Weights of a small image deblurring model: 23200 steps, batches of 128.
Rows from block 2, named by matrix and row number. Rows with one number belong to one channel. Each number is 128 + 32 x the weight over its row's rms, rounded and kept within 0 to 255. All counts start at 0. Numbers have three digits each. After the name is the row's rms in percent of the matrix's.
# convs0: first 3x3 conv (model.mid.0.convs.0.weight, 288x288x3x3), inputs 162-179, a 3x3 kernel for each
# convs1: second 3x3 conv (model.mid.0.convs.1.weight, 288x288x3x3, transposed), outputs 162-179, a 3x3 kernel for each
convs0.77 096:119104125139112163159166105103158154163085069157127104132154129133176097127187085084127173150131143154127161103152187174154208144194122117141156161161139103165143167137158096097100153110104122150128127093142152147113134112166119165105108105112141148127092104157149131109079112181100111123135117149067133118094075152158102148136113153155181141113132136149188164134121149156134164058123124125105182119113199098166118143094144119115162132146162176143142174188163136178126133162126121105107
convs1.77 090:164156104150131083103144163120123123171142122127100152120120091137144080142130137110151143109125141127139092106088093157073105111107135101128132107085119096132147124122101118165129052160087106083128134137102154130119128112112129062119126096092168104106106103074120138072185223147159161191081117147149137099082161166189174210148128120093126169100150134140108121113118143056126111110169140122150133148135160132148092141136104118096155188187122114161112167117134112078140131145144134054127
convs0.78 102:147158139115152156129171098092126175119109078159094132115162165134093155165149142185163152134131095133127111150150122080145087071078133145129146131168150159170132146103137167177137146146147114175156214143178118132126114124057168120065102114128122124123138138107160168107100079136108093158116113074140168101139099101118114139108152153115171161107115141152112103140157093119087139152106162126130122130124114114107111127156150143143107110165097129122149080053159124091152154116134157126153
convs1.78 098:100116174094067085125145131126129145103109125089158151171135114122137131078083125101144120149115146149160106129118117150140123110092186112077115169097181141107119165168110158125131200163153157161139102090174138118146129116168152160120191151140146129144160127132079100117150075170092130105162110114187079092120123114121079124103157125144095107127152142140104111164104139125109136117162144166106133067120064122140157125104080115178139123105164134098105148097118118098113118052083064098114
convs0.79 099:115102151136167173076101079111136077117128170166104125147188135137132144146164162154081120135068109108142131130114098122135116096087113200161126157117132089087111151116082156122146164189177081115152097154147074125102114127136152143119161188127149142168102133124103156124146109118139129157131154105116166161148083096142112124070130169114170149151117130190096129182124121115072117147152113140093106125131116123130137122049090134111109163142117226068123154097103105118118128125083177219156
convs1.79 099:106129096111116144113090104101108145092110166117122115126135155168125161103064083126189118150168137083131096122075123121112068106173109168157089137152104170138130120162097114149118140105116142087067121123128145109132103119113125089099145097140117075125128133142111182109174107103100154139153114146101145143103076123063060140136142133115167133128141139115193141168108048133120097136123101145118131123085104098131133129126114097119141155132102126104150084151110109122174109138148100120106
convs0.80 098:130085092183166127111101126086155138140161076125109118173125125118176102147115128105140162123148120142191076134150074142121139171102195152119103107148133093140100131094104155175199191132123145146177069124131134146135147153117102088103101130156121156100080140150108098128174114117175172153144127148134143109152147151101117169083113150076119120165112091125161125086133098138182101123177072065143113129126119118169170106081146114162081134181115150142165159090111143112143119108132123160107
convs1.80 093:129134128215145101090107148113128128138130120086142131167130132123063132132100079141131132086183142127117129152145164091082147114129128111118083157112118177137111185116104113112131107143139114111097113106188159133104137133120149152150080091174150120112094139102162166116119134104106089096136106084165153102091119105127067123135134139134134191166148123158068129177150120126145120136125134142058167170116085154133130119106144079076099099135094106143087103093159109097111118135219135151146
convs0.81 108:146117130157113128114115124122157109117166109140126114148166164153161121146156099150128117160045127108147181136127051161106143111170140089139083122155154162150150122146114109181134107099146161150114111170147153094142126163151099163065117102087184162133129129114099138090135154103082127126157142107134122131152070154134191166152151145136166162164065122187170099163096135139133127084112129104099171156134092110124125167189117154140087116117124131068146070112164136094132138205149160176110
convs1.81 109:147123098149104115130100146161138099129099091124074125137078075101086115109179090131148103134128096132170137115139110125136140127074114127114121158129102127136162117129181163119147126126098124118157136129163136072150132106172138088119120126144132069125135116080121125111163095186121096113116052146116155098087147140134110119119102146135123152125149127168156084119054144129126060076106083165135092110195086180131141115126119099080179111053151124151087132095084144181133152029118163132133
convs0.82 100:098134134069119130116110124160125155126113178104134140177151128138202181113145122116120119101095098143099129095107116163107079118109064112150153148160130125143120179125133164112138093134117154164149205180136143153156087084129087110130072076108114169146083127089079098092139135163132119138120144142178163138121131170147122184089106139116132182127089133113126158187089153172129193156148160116120117126159126115165137086146143115137132139140142117183158130104160183214216197233183229213117
convs1.82 108:118146176138115149172116163121113164051121121098094116148149152073121120123086062116152131044130162106111141117065111124033010103111101118110092103096116077053110093086150143116133123114105099145117127116108120090114110111170126173150132141136126139091158077109112059129133068110107076180112109101129134124116140122158092068154160114116119166150140116124158125130198099147125094102128147098139126103093174155166167176172200143149165171074057127104093125098088048107079050002063062099094
convs0.83 096:133148135133118066161164120110077134135103121112142149132130129163100079135130125110079126122090135142209142144085077143125051122073097161140142154102135116191161147151120147115155141133144043158174163147120108146097174193116111152128225112119093142130148096102201203147168141124176099120170175102137129177152160110165175137050152123141202164102116128117089122166133095162212129134099064103113166154121166134120171167108137107119130182094125117097180109145147078147130135168189120122161
convs1.83 092:104128114115124091112042123087107109136093129128123115144132150144156122179138117133152150161120106096167128094140152136132170130175123120139145101139112124098142154136117154157044104140071145101130131097113131085125151207096165106097147168144162157066123120092095082146144143098089105092155090085081080059128102093098111074142131147144172193078136227090068161207097109138148136089113116121104133148109081136082108182114076119156130092148102136116160171096060132134122165125151139166134
convs0.84 092:135041096122097119110089101137149123180150157138165143152145115177140113136121126165091119111118129114111131191183146166159139131127105151145146138109158143164114145126117148075073112108105131135105141144155082161154084124108157121096135135108143138158140154143121123143110070115126115177127152130119152098118077103126114108091112093125185085123160118130132153154130105165103129138110083132077148099092095121118152130202154124127120123128067173090117156073105093141084119162187144189186
convs1.84 107:114157112133197174127147107131103147172135164174093118124097104134134136121108141134118118120115121149126131111132136093172049092063048157178135132157175183164143141157126140180092162137116144140104152131150094124164088131115113118105134167138118162118071113131115100080104115140134112094118133099152123113152127151166105112133125090071106157140142137094150117136068126171115142173182178229200130153125150148136136132134155139146136146141165129136092109168120164194149181199148203228185
convs0.85 106:132081115148165130158137182110104127100146146109135147132110123104102124117169149152090113121111122137122116086144076134096185062081085129147120134152056151136096130140106113087092128160132099100162118182145128171125123145177148101152113150144134111159104107131133111171137159141153148159116141192090176113125062160157158108104125165114120143158094123147127167125162092133112149157098104145095152107107121144109136131105073144133104114159144152118103111096111139140121179146143163144141
convs1.85 098:126103125101108158125139079122071175119169129144163166133134176117106118153108140150064127084122108150110163129114098110161177108125133139104053182115130121104152127111142186138141143139157127100153128109148122140127114042159108177154115114160105123114111099128084122104100134120108144126111099100130100114121167076153121155148145125077114169115199155149126135145078118108112086202154131129150110125119100139105130175129136111157152170132124140138167118084140113138139097158163148160092
convs0.86 098:116097093109116132105128127125106129122156175138148132160098080100127116158151142119156175151121072146102139126089143168154134124185162094119128105123173112133128147131093166104031150092164174100062171076112138100104129103168167140145182077122134138154110120132150160101164204133155133129136072178151105114142175082187098119080098150097096135139110185120117161086097152147167125126123134140139122110152115120139067123079066147109130127106128128189156166159107119085119125060099201120157
convs1.86 106:156136137132154140165130162120107079180082117151105105108081084047113146128138119087128091103116128090105107120099101061085126085129097141131146064147128111089094075121115114101139132114129144140137068177155160129139097111099119114119157082131081104111128097113125075091093103098082103146093118118145162144176120139098148109092101107168155118139155173126180093087129186111125104145139098103126118143178084148093163110115121134112130088143139134081168134155122171175108154142144148123219
convs0.87 088:108135118144103153156167115104084156087160106143137137116171153106132097143116124137159119088157098106161121146173140141153137129157185144108196123137132149144184090128092094149123123154145196120174114155102165111054099085142162108146106154164110122104146148141131216138145116132108150094140174134139160140109148171091209213117117149094207164096087168125090100179107170104124142140166146154178127111124124111135096150103105114151096115167139083134149103122152147077121135131129089129119
convs1.87 086:109093137121131156104140138190146040129056119168130116123138184059113132071135129157149136138122105139119128133125096100105129073155144142107079104079122091167119148096158168121161162104168144165096146117097111112088155123078149129206147149145129102096115160145059067141108153120125141138055061104099090151112114099122142139114116122139089139158180152171190129086177074127119165128161165108130123122088133135149077142078131175104102148088144148132122116148114146123131141130162130134168
convs0.88 092:106173141125127164149151140163125134109133187176098151081140151059123128132139153135190135166124112150159117168111117155144152102123124160161127125076129173167174126137175125133181090136109104119139113138120201127069140164086179131125160103163137172112118134139082171116151182131053099166157129094158139141115114116084123098147155127125154163120129078187134144117142092054154157129154124134098147077080137140141169181117120136133096121150092162132158179115133090114084137190159112153142
convs1.88 094:119103137137160164165138090144149135131152113113102104111097104091104131089102142109136171097105155135100094101100135136096136086108126091075096143105113104126080134122180122112140166157109166104097142126149105140148132188112166121119157102090128104150092089135123110102159129087061134161050119123093179136147144155128075157126112178121119192169163180140120130161147122125164094121156118115137111111056159129138126082131188088124106111165142153154163179154125176118170128114067105146169
convs0.89 088:110140154107120132122147188092135152123125094069096137116090190158124137128125106124180131118131130100106151177119122214110160154113094178155044161134151120144150168135132090187144158114059126177148064141107159177128125137093115133104112079157125124144065086139117177108129128133104103150146108117057137177092140127096157088152147165141107148120133185146170097122117137171162154073078136128126137108121093105093124118114092110176155115109149192150140162119120131160113142087043138157059
convs1.89 091:092125072168126167103123173070065150195086115092125174155156151105105144090120134079112145141128103076098144123094141134146123177136157107109105092104139123134104136144131096113140117141104110136194163068110099100152140146137133145140129146135125096125139117085145176132098111188140160128134136131160177140170126099133176153155152144094197132129176127158088142150145127103138095153120097136129126123108172140105142151119114119151110117130108066080099102101123151109182170163148172181132
convs0.90 099:139150138193161189091109137163072138143115143137150129155158143159072126133094109172089108104189116114184138132137134139102163137144123136106097140141080122156116140140127128102096155109098097103072129136114095113159111107139141153155120180140142123163147129139171153120121085164128129087145117097116105135145103112091095131125166152148111131183104129166173143152128179141109113141120105157118127100111148165176138086171177137128146117168166095134085121071124098138153134144179144149103
convs1.90 105:141123087122102072134161184133121140040096161125112100162085085111112064076107112121062120157138119156111127174142131108176139089114140123149185155128148121155114127095084101127053135140105108113127159090193149105088120180133123112174106118100145119150132122093070138112152111117171065159133131117117159154124190155108117129168127106178076164137163131130087074111062129113104160154111117204148189173153140185112124131131176131143079121145145092082126114085111126148114120090119112066102
convs0.91 115:121132115048122152148122135163095110079149187086176175118117146154146144142083093133139158099167139095103131148154153160086154101129053164124112100092126116140169079143162101138036146112066163111118120106070127095083113120149076143093110155107120112149154165162174139150146101143172156132125140127139154112128143172129143087112113101131120129094093112141130101125123091119101153084125122040078110134168194131133135115114164085131101121102162163114115113104156118120091141160149101148085
convs1.91 112:101156137137154105120129137107086150080112098128119119109183170130170162111096142180142085087121129093167121068124169147107136115123103138139112130122092147085102201124089231091162076074135111146107186168094150161133128161132128176102080141101134133105092147117117151118149135135096144095136140121161153083105126121124149134148139131071170144123138147145137117165087134167124119105063155120133153157105180096118130123130133139130129137117151137152097156157145152146112070109129160137127
convs0.92 102:094081168159106091141057091134132150111115160077141158092101145148079148140106151115117100125090118094134085073103134104176161142188091083049097090072123134157124116090110059071118140129179126148131139184147140145148062119164120156167151209183108160169115112180140131166153109130134099150122101169129121131118089141128075097057126089136119103115140112107143156152210162104154182131099103133119197158118174116134110113137114084084169114160142154130172108126130174159132133112122054152194
convs1.92 113:132169146123158125148138130097114142096122143134156157142118190074121129141102119177164116164153136102149139101085044119082122126079091150135156137180145167137121121126092067106167064127127130116156139128121183163136136087150094170059110097087126097072136077097062142103089121146144148149125119147158182187193143163152150160110097118125118108127160194117091194100070105110137137098120117087177095101115133100123115146090102147132098166117124089135116054133159185151112179152179151157137
convs0.93 104:107177133154134164104144177139166154065138192109101119142175115157104166132092160182127145111150118099200160123136161115125158185117141162145115111098126136154166112102151187122101117207144140109114103068095125114060123119175182135125130225130136109123114090136105174194122106147153097128132255155129168164156138168112184156160080126128138115133088151112105122081159158101089176167132154135143137144094104137109167115103171137169137105135111128123114171158056108070154116079096117083048
convs1.93 105:151094137116085135074120125156175131126171097137156136124094120105120083140120148219062123136114102132164155139170127165146162119167161135132136125121108139158118151151129176150164143145121171137114142116131091218149181071114093137087109111113074126114144105139081143131146038119126113122178043161130045103120122154129067149104142148101101146114226067149213111153119184140147126137140157103138132086103141124184146067099094115148102137144113102156129128087133087185140125142128143121116
convs0.94 090:116078113148132162129140161121109155072152180158140107084097125149169158145163134140152152178126149158107118177160122133148087143175102114129187090116121155131097187165141137104117167146167118148084136121209140152160102109086124121119119114165122138110164117148127134133138130093139157152154143107134148140111047131119123113120161166144168172156151118169110132143131143121209117119120110144144114089089122126212141124182171113139137150130113115036103169116126125098148192150125135160153
convs1.94 095:147128142109151137118182124100138096079090129085111090116107103159128140128124101104144131150156119125122115120102133115110101125084156152170105113075121117128158083097150158095098135130071098129128080180148145104147144105101174123133139065138099148130133170139111069132041145191115139138157115134132078153144139151086117129097126147123111150097109143135108172119092135140124068125151127161154117117155083085104103154132097147093129109147081150156162139128109141117160131090118102078122
convs0.95 090:140126092128137130133079109156068176114119141120134130146104111118163185136140098113152151114082145140095092106125122102162111081109155103122154107147146171128136127140096136107126135154122110120153153137152108127136158098113136105128144097104132162139113104166131082113109068084151093126169168118168129126105111175092112124129120140185129128154151184103139111104107151093100141099098116091075174134171142189152203151156141138118110109126166128119194149105094063063123095091098117160115
convs1.95 090:154151132156092140118180114124109132117119214158187117144082072065118173151149147165149100145146120100156141077109103099098149122155101097146154138090109108132103103131099123118116143151106147100124124073108157157169135107116158098089145140090083152137109104105125101120138039105141099128153157128075131136124123148151135093145125142129136115102173133119115161053103158168124131198150075080136103109177135132072124072078057086174125158115146188120123171103129151117165094136116122116099
convs0.96 103:114116167133088104118170108112115142121136142137153120091143155165151102125130206127115150156208154085167252152119132111157184136126119171150079139163081133183150149157123087102136154113152089144108078107102133109121094147126145138116180071175159148123145083084186152124151126122165146135230205190157150128104091155120112080113140090138163114113162123138177158180121130127222140102116160117143080122123076139138135150121090150170142172072053119088107110182078116116143138141091133066133
convs1.96 099:156103123160100175095101150112143102103139137126154134073149176118088155145146118047149096134141156080072146058156140092066103180159126069103139121124121125101095120181105123113148065123186114157128095148141113083125134101093124162102107106177197152114111077080096055090138115061114166178063073135156158109071141080081075119111186164136116124126116118082010120081125067037156171143162110129150104098137122136104055148136120126105116140108141133191119146138068111115125169071121106107151
convs0.97 090:098161100129112151132102123098130114132112119105142083129135110140073145179171148074064146123203147159086167137097106147147096114135124115092133111126155148115124129158098141145179157116133160117166128108103102130129193186124179160115076150181132188169124172133146098145171085092122156083117047169168181143075168126128073140078170134128123123137131141106164100120158135121105143108167182101147145140136100090142138148115119152156064119078125120138133140084082150122070134127092103130124
convs1.97 087:132083131167145102139138090152119163141163173128151139142151129122156150066093135124173133133110130111085176119070074161120135129127140117203138128116181099120070153170102136143135152123117131147185155145129135144119153202149134141125115150219105073092130121124136114109132065047207187106136168098127131135140107112138079063137136144153139166188191105132086155173136118178072156119140136123070141119090140152107143145121127123184137165139103116095123136103160124118200131106135155192169
convs0.98 088:142151102111164164124121110118116140123102130152108108102145113090132104107095144110116087108081117086122131162110136151149148101176108069063130124078109157147167156155153141105153140108179132100165171141167135178167117190129160110180143131103087094116104174150139189150095127073070151156133100118138103139137147088134126137085179110103096109110111162164157131110098183123142126146103132184155171185119151120107142099130146121102123126207178104175102144192099094150127109161078136108196
convs1.98 094:119104137127172154183209144132137136071144099090128131101118146118128156130131100051124080132158117133126120121122158142128109089143107138147113179123073124151129163137132144176145136133125124108143128060124062106109112085111124134101111111159126142081118148144119146185135085128123100126169153161112161170093089148159145138104090135141184168173179146156163156069064105109134136120116075200109073132129170177117125109161140110104116124106125136124180074121193133130131100116177154211164
convs0.99 100:116092146118098113097160133112071132128097165151171177129105133137158137125110079109052126111145140117091138054081117081049128105074085110155111130111114131090127123172147100136157058114155126134113125119124167216111121132122124117126125152116090057108177117139125107144156162111154172133106102132134131113104119111134127162078137138161149145145150113122087122132137142110153090125112094122122114072126108096155185105128132097146135141137154149139125148121068173083208102077139122090208
convs1.99 102:147111082118125123107126130095151141081201117096137115115088111115183127151152129075128153089134100158138144102081118132132119147112157093150048120121115152124131068068107071152177107142159117112158143075103126069127024098148170096070152116157080104130145119115135112123164152116111134127097194112107137118101114141118093135125149093129121124134128167128143140134124161129155132154084116136073132171156121149085159134124114113090110125127136108131144150163126117141147137099176166154171
convs0.100 096:126135081173144142124116140114138114152168062117122125100146128112164124164087118101118091131195078075114140154117172125052135086128163121059129152175102092142093141175159162112106186206129108141151117152155156122192163098133104123175157129124093137125110152144147130119098139131116084166075116150138087160162172104116170146195123124108089141101119095133186161127124107117178132152125126117140153112171120123131144128128138098121127164147098134117110128129132127161139109095153093111172
convs1.100 092:087120046132123106051109155117151138184076133126167124095154137141110140141060133121092106087106151084105123167115131143099095123125162102094103157105161113150128136042082130199116120085155092119128084093194138151119117110074139108122111140144128067122127120109110150197155124115161110126108088112143116136105079127161135059138158121149154108134138127130098097111141137169085125123134115148099159128128120096140132174063159109107220099114095086133097081136129159098099142167113136121135
convs0.101 093:110142115121138134098141187130127129102159148071173214090104115106105103121147133103145127141130100112061131162099070163215132184140169167091167160189183117094137117172101179129131163131127110138098170136105108145072144147132124117116153149083120130140139145128108151096095164106093100144144163165160147152128123130095156089119163099124108146121110124120149162073134166080116153106130153104122117109157145110111113137112133136118059111140096122081078145078118149123125105114066137110121
convs1.101 094:113127106126105205132154132052109137081081106126125112170100095108082137118154139099114088172093146116104156143114185137096145139095123145150120066189136067169113134120083098117159133082146152162139063118093187107144140157097162184128169110120106103108141081079137081198080146105141200162106149131121099177133131206096149080109115114143156125184142073103099124123095103140140128120129138148065183096109143077088151195122121129128144125115101186111138105092106050134141134138104062136102
convs0.102 099:100153168090158201186107125118159128105091126136195133145083146148097180146095063156104184097179120130101115156145125102144123129179139126144132132140091149157118128108096112161072096060090104099156143151141149151083118141150190119175135144136088180160150083154146118103167115118106096141099127115159145124106151135125143139070160116094126117190132096128115146114140157124116083111124179107123109147135133100135136097097158150140101150096100085122137140129128128146145101159141132112122
convs1.102 096:128116125125110124158148129154081094082141160147158140170162109042124149110168103114134081063191147134136143154160129176085140117150118092108140148107140152137175123150147120087121129125135173110165082123089120101125131163119143090088161137129135123129114151100090086149130130091095141151129155142081100115140103090134121143143145121137158143193106107113159090128138146141121140131141118143099120104112113150099183146122084086148104124164133160152081148108173132127116178106133104140134
convs0.103 089:140121093179079102153119093132194120143143152158139136141147116119103136134147091141160128114089129132078165140192120135182155137146149102122143109120162125089150080088109066024083096104140137082151095123119159146080146128114127084141105083140072098123134125107111103149149107163141100117149149150122145130137164160128091166180135125136163120110153131163168188173141080186118094136126121144135105176174107147166140162135103117078106142135103090101163080067148156135127145204130160178079
convs1.103 098:124136095131147149113141130057123113128144155151062138105162088118149135093145141133158108125120108138139172094110122117103121082097092140149179147131156108109159158130108133151100136120131155134139149114125085114165136122133125083075122193120141157160153092124168098121128090091139206148150134134110113123111145158132105144130130118188184104121151151112121125118129140118079081153131103196120139110088120092129107053131145134128113128079096111129116097093095164084186162111097218192123
convs0.104 097:134081076124084169148162132148100102136137099122147096163173141161134163151192118126138119137120134071138186160171166221218193208124156093124149127122181133137151097112153135181178152153125091147112115128170125161142143109148151130143119112136127105135129134093078136125152130102118126136101047070112116145134135113154043119099132111130118057122124121158108113145148147093069078144165139162129105154108117135148107116091158094105116087127099123097100130080120079116131136123109174175156
convs1.104 093:176133120131100140134120130159141107142129120136119092153124112125127136125081064082173146078117107103147133146118119141097133141094084071118094066122102092146154140136132136077121127124137132151125152156155128132109110114144149071117135126100160092187139105218161125166132150187106106150110117191143173146145151174105185151100097090079097126128064146133103169115154071098129097152134100076150085082136088119153090061121129141113098074145113128111152124135140158134177144137182136125124
convs0.105 100:129126110118129154117082108081151110098163154083145147146132157102116113125110151143099141100116099128080121174135185186154127177154153125153109120129123140158151122149105136118058079062113152118182156168084105121131169151162139185128084130093109150160135139120137158105145210187146159091162145116131095123149124122105069144052168075104123075144145102112154167082118165135136132109132093093137146079142061124116105112134133131134103121082147151156102122077095093088124157116071111150097
convs1.105 095:142154169129201158116137140116144196077148127117140168064130123115109102083131122119148151126127118146204170119085124162140142157108126133073103081072069087111106104186166145133119103123142158116063187175154135155080114116121091108066148166157148142141107122147145122141099136156110086106041044169133155189147111133129143190108104036134090087125085127133079128139129149099061090167143179111171157166157138134117117095144142140139142149132179160139218114152166137055123113047148143105159
convs0.106 097:155127120122182216128174153093098098077167176108138161155143116131152156090108117130144112121122157191184107096093110074136162096062170168162084132074121151166152103107076125065081113092141093150104099127109132139073156068129059113186083168145118117099118155143109131145119079132162093087137133171200148125131114143119131127099198166160172159101117145181179124052112149120132093101137128091109158091148121099108106121116100114131140157183159111100168130135133118132198133151149150110143
convs1.106 094:143124119122060142152110109147088151088079126139104127175165114104127134119075090083122121149158101095125174140137159108113136112148166098105119095162121171131145126159134173179162110112121162101188050141109206137114124096173093153095133157141103116144165159120132155091092107121110134078135111121110124109076149078105132084148164139083126151106111137184119148122087138142092110103124090089144126103126100100122147109167160093113124143110103151163144157130107158153113129120148134212173
convs0.107 104:145079137123104168156167143127117163133123149131175141130157134114122174112126087101074129162126116123158146160136147186124140115131136124128150094140101114101124156166117109140104097100146135122143149147129104168126147218121136070148083142155159102129099123159095088143129084109083105127161116098141195111090171102064148124128193155107160080092033135180092122146230144091109093118222133102150117151011150161118148125097166140118150149150115156148123116151123107067112116185107099136112
convs1.107 103:141144128119151146149139090142064125124140112122183100134195163117124133141079173106143154084089130122132149121105111105140120108108133081197151142138136124099110114123071149116143120103129110075106100103162087110120119111132160114102111166133174106194131137151147162099183081071133144101133191125096113079123179100164168118123109114123124098104102114127057131151085124137082151173106143144095180115091118146131131150182105060160103079110108130152108127233127092084137138126139114180124
convs0.108 102:096130121093135094095092096085129103128062100150152122154085077151135139136078139092145144144114121115172122098097101134088178166112158124143097127157121086085160112132130150149106150140099082137116128105100153138115114162140156077071172113070167153118134119127120152187105218101178146121083121140140112157111139080109085022162144101091146135097112112126148122147152104088102150117166118184151126124156135101152179132114162109142160162133102157179109136205144115059117148109096135114173
convs1.108 097:157103090105155143128130108104158130137173153121089130146086169087133095124111084116132167176142116102134119130162106103076102146068130107147147166112157145130107142139144092108157110158148137121081132142146104146117128104126160108122145113122119154137102095176093147091108079148121184121132055169156158125142157074154127101163098144115095108070157092124114129095121095134102130133126072117182113176149176187125143145113156113133149116153113099105121186184131113128162136041170138155160
convs0.109 092:122157132109091049118124142141131103138152125171131088185137209142178100140105142119162157096132146128095142214171166180175169140161099122119144111110121149171114143169136117127109081115116109163102079109113091164144134177189137115113083119166131126178120116077137120136193148121147099126138136150075144157140169169107140152159137113120140132069122107138185104100109141099130100128113118135136114182149092170127160131081136138112166121101145181131113092182132116107091181103091098134121
convs1.109 088:117134147147178156131115131129139112152085140175146106143185128168072071111120190120160132140173161067123137124130100123138129135128094136084142094182132121136119171164208149178149141146129126092163118155064146091147142169130111141117123123134088121127147116113097115149111128118131164133212149091100174112124164149106154149116132109135127137150096080135087095106163147125082068112081095092147101105125091094111152121110154165097094122102116088081120119092072174129139149187164102093165
convs0.110 103:137092120144177130140122101091141142171111131145096134152194137110106170168087158130081089183078091156215041115119101122112166132110168138169125144084110135165120122129117156068106144161132103106130062114137130078123172195107085122110160177119149080135084116115128166128106078182110119164149209136111075103110155129087105060146165114208182134103138127135042119125155172082255078151101117086184133103051155124141113094152117092089120106129149148100093098126155123094121125163108120130103
convs1.110 105:120199133108138102118124128135177099122163126120212181142104134128124129135121152179154156095118124139216112123086153148178142091146195125187134130126117129098162111097108125143117063106161117176061142168115152114148151113147131070124106129141167113144137139143106119118047159137088207146144119160178091109136139115139173146118191139129136112169144166149232116124176124169078130127153165127132081156093137101111104151158124100133154178071156173163107093136120168178139141112122102197108
convs0.111 103:190116127089129225113128169120147178103108232205143109132119128125118209129100162098107101104096142130164179117104126080147146121122093130128137079068099108116103152125088164112108155076105125130141069135116128101108191134164145072132126114168091149166154140151111109096113154128118113178189104107144153130130125128098071124068124185101104240133136157129113116087138164133137164120113100107135111088132138134150076139144091087144104159131121160145162130126110132144080165116133171121097
convs1.111 099:111147116143149120150131113107115115101168217090148157083140142086125125110140158122154135133154118093112129093104141085148172129116116165161115148110146096156070117148145168117138232140131188122125170104130116112137126111134132137128093111093139116091153092086162133109107115119099175150098165121125132141187178098144116133132144151063152107113175114136109098152095155136082123100111147147132123151123136098167102140140107122122139195152157118117101188119132145110098098147148090126118
convs0.112 090:113106148147106120117137144111134154111135083090129168123146149147109096032078091130119091124106111154099148140128186173120153133160142147125121074173093115143100163192115142151161163151122101162144186143126072134147142161129153147131101135132090113123176124100137103172010188088133100160152168170120118134119150099141184135068077152133116157126047180148140188114113152172128107102106094170117162122184137110173132120141152146158166108087144184129060137110161144122116096134126134154153
convs1.112 089:134113061103126138098142183140147132146117119102144108163237147124136141144143152135126091126133123134148116113134136129106148125132117140090065119080143128148166147139109134124171163075096115117119099111103165135181115121137132116125158118138077139067137139124176191124102154115085148097084120110116111145159091150120117138140163165135210151162148119189150170130109109161097147053114167147127133154139122167136145117126143131193133115123127169114132083117074125130144097089196132183165
convs0.113 107:091124132167136184126124124134162224129153169135183086143164098160075158119115157119138122146143176142154127142097130186098165087117178130105105133117110170170136127114137112135147128121138141153139117168095119143163153137125152145112159111101140131109088147141110116106149129116104112115135175098176113100154110090128111088131106122140176083114117137142140105126136111157076115117111107101113156137094103147120122176114129153138137165090147161138093117112117158157071175130129153123087
convs1.113 112:150107103134084125106122165121141101099170078138148169128133156138162164160092102134095121073161091127095127088119110152073143149119081135116077152127138127115175103119136148113138093179154080104145156085189086097157077095087131100144073178102172083093132130153141120077144122156097130155142088138110170131198174150106135133143145141116129130114155152124103138116073163084092121123099098115137106100123114131083101169098117115132100140132115083155126113147115143118195152154168169126176
convs0.114 095:111141137120114154128144129110091125094045117106132136123150159127060167130127163112139161160117120129110126135126100166119154144154195093132099117102086125107165123112123128133130176120029152143134168160158082136147162105162148174109137112102136162173144157157055142175162123113117130127139171162145130160127060136143128161141161108135166131120131146145175079128173176101125158167143198130090137079086196116118073077069109117140104187130108137161109135162147208137128121121075117188163
convs1.114 096:158037163147132157123151126085099126114127163135135117126159113176124124153081097067100103141151095111131124083143158135124108121155124148153087139133087139145152203126100087109134138153146093075155168116105164140144102135144121115076116123168103093150092119131104133097072062115143115147130137118093088104117159139123121069114159145120100142147109137151049100190124129203063130052121112098125109081150046134128136138146153156179153145177161098099125072075082126151102114143166111139092
convs0.115 093:146121145171185165087100124095123128164110140070092077155087091159140172073212138126109133099060140188130125124128078161082101104101124156121166104148135105155055155133095079130144187138152139150115128168162144122110110153110129104171126153143096112142125140160196142125081141106101136127150117182109160159134044154154082160116077175180119134101116167115172120123114086163214088166108035169151124128121193127131124151128130168148187109158165131083075157057150088055151180122099151143101
convs1.115 095:123127143072113115113105090174142148138142134112096192116077078109139139138144088114094128123139140118102187114136107110107138154146136149162138145127117119122142121088124150142140121076090148161111146107171140076129154061113145120147130073149118103093091108160137111134205182255173149183144143150152104127085117100087111178127181162135156132139122122182132177116156102142151112101119116114097060160126108112120141090139116136114144145072088150076143143166139169174153081182149128119128
convs0.116 113:160144153126116163141132098157106083107178085106127149118167116155104184150047163157105122141127149116221175134155101122113174119175131109093100097150125130071098110159120129166105144231117140149128126120173121201170124123145113113115166018088139135171129141108135116194154126140153171115139106102173140123146128177156089055134161136094132129147234144115118110143125149114174180137120118099102137102185125084078123165205150096167102139090079096101156127231124120093156141136145062104091
convs1.116 110:137079102092091115137094163081176144183162166122107142120141128159104112127158107076199088168114118083136121131180102215111178127168155103180107139165131159109086085218116158153159136134133166124135149141069150088138125110128139201177111145138111186137175112132144056159123142134139083085197113135063092115098112149132130115161157156093131115165107108141118142125173152063160145132060102132102181114156124106148166167131109170086118128120130114118159134190081110185186103133132109138107
convs0.117 099:135143139092100069105085085079179160075116157138118146137169112102166107152178165150080146152192169110195093097162179141156155133162137137099135112128093103145203137095147161158162147088106142141115179081138140102160137107092083161138137156157130105172095163152123180161117113150123143148089153164119146141111184136119145138122102076107130093152165115151126109076084119118154124121175136108144142136060132076156098127147161110168206156127101097124138078201177191135158100098159105112132
convs1.117 092:078135163116170100112124114153134111127130148112158162137112100156083176184081175162107183111117136060140041135121148093111105134118138121176194148096131103073155094104066090133042123135160128141131091135130179106147173056098135048126089119145170123147130127139076113092171147147143077092068118108156158169104103136156119124100113111090122115120194079074152141119160187088154146161150116145126125111094116087084120127116142156094115163038141132110124144037120123165168106183174087162116
convs0.118 101:104157037156140102120144164080120134119128113136146127141123165212093145134153153107098131132151123092112126147209183164199164079176185127180156115146105093064125155143118111128066129111121098109116148137071091155117139168134098174152192121097130128119132128129150083102161104144153117141101121088118077157142116101133155137147162116116140118125104143142191108144191109173065153125114147117098188101132144146123175108111076120155090120137115099061170111088121113140131075076095115061099
convs1.118 094:117105095131112108163103041139115174169111091144098166129106088121191089078035112178148105147105179135115155182127129104102114156094176097113109104116145170123117131107152157145176132149083180106167138134100143063122129110136128074123086123144163126107123111124095159099114120150103124068135101126170114096164125121107123161153144101144095112091141089166126219156100111107053172151149095083133136147133124143098133146167147114157116160108150145169134125077153122150114127103104079171152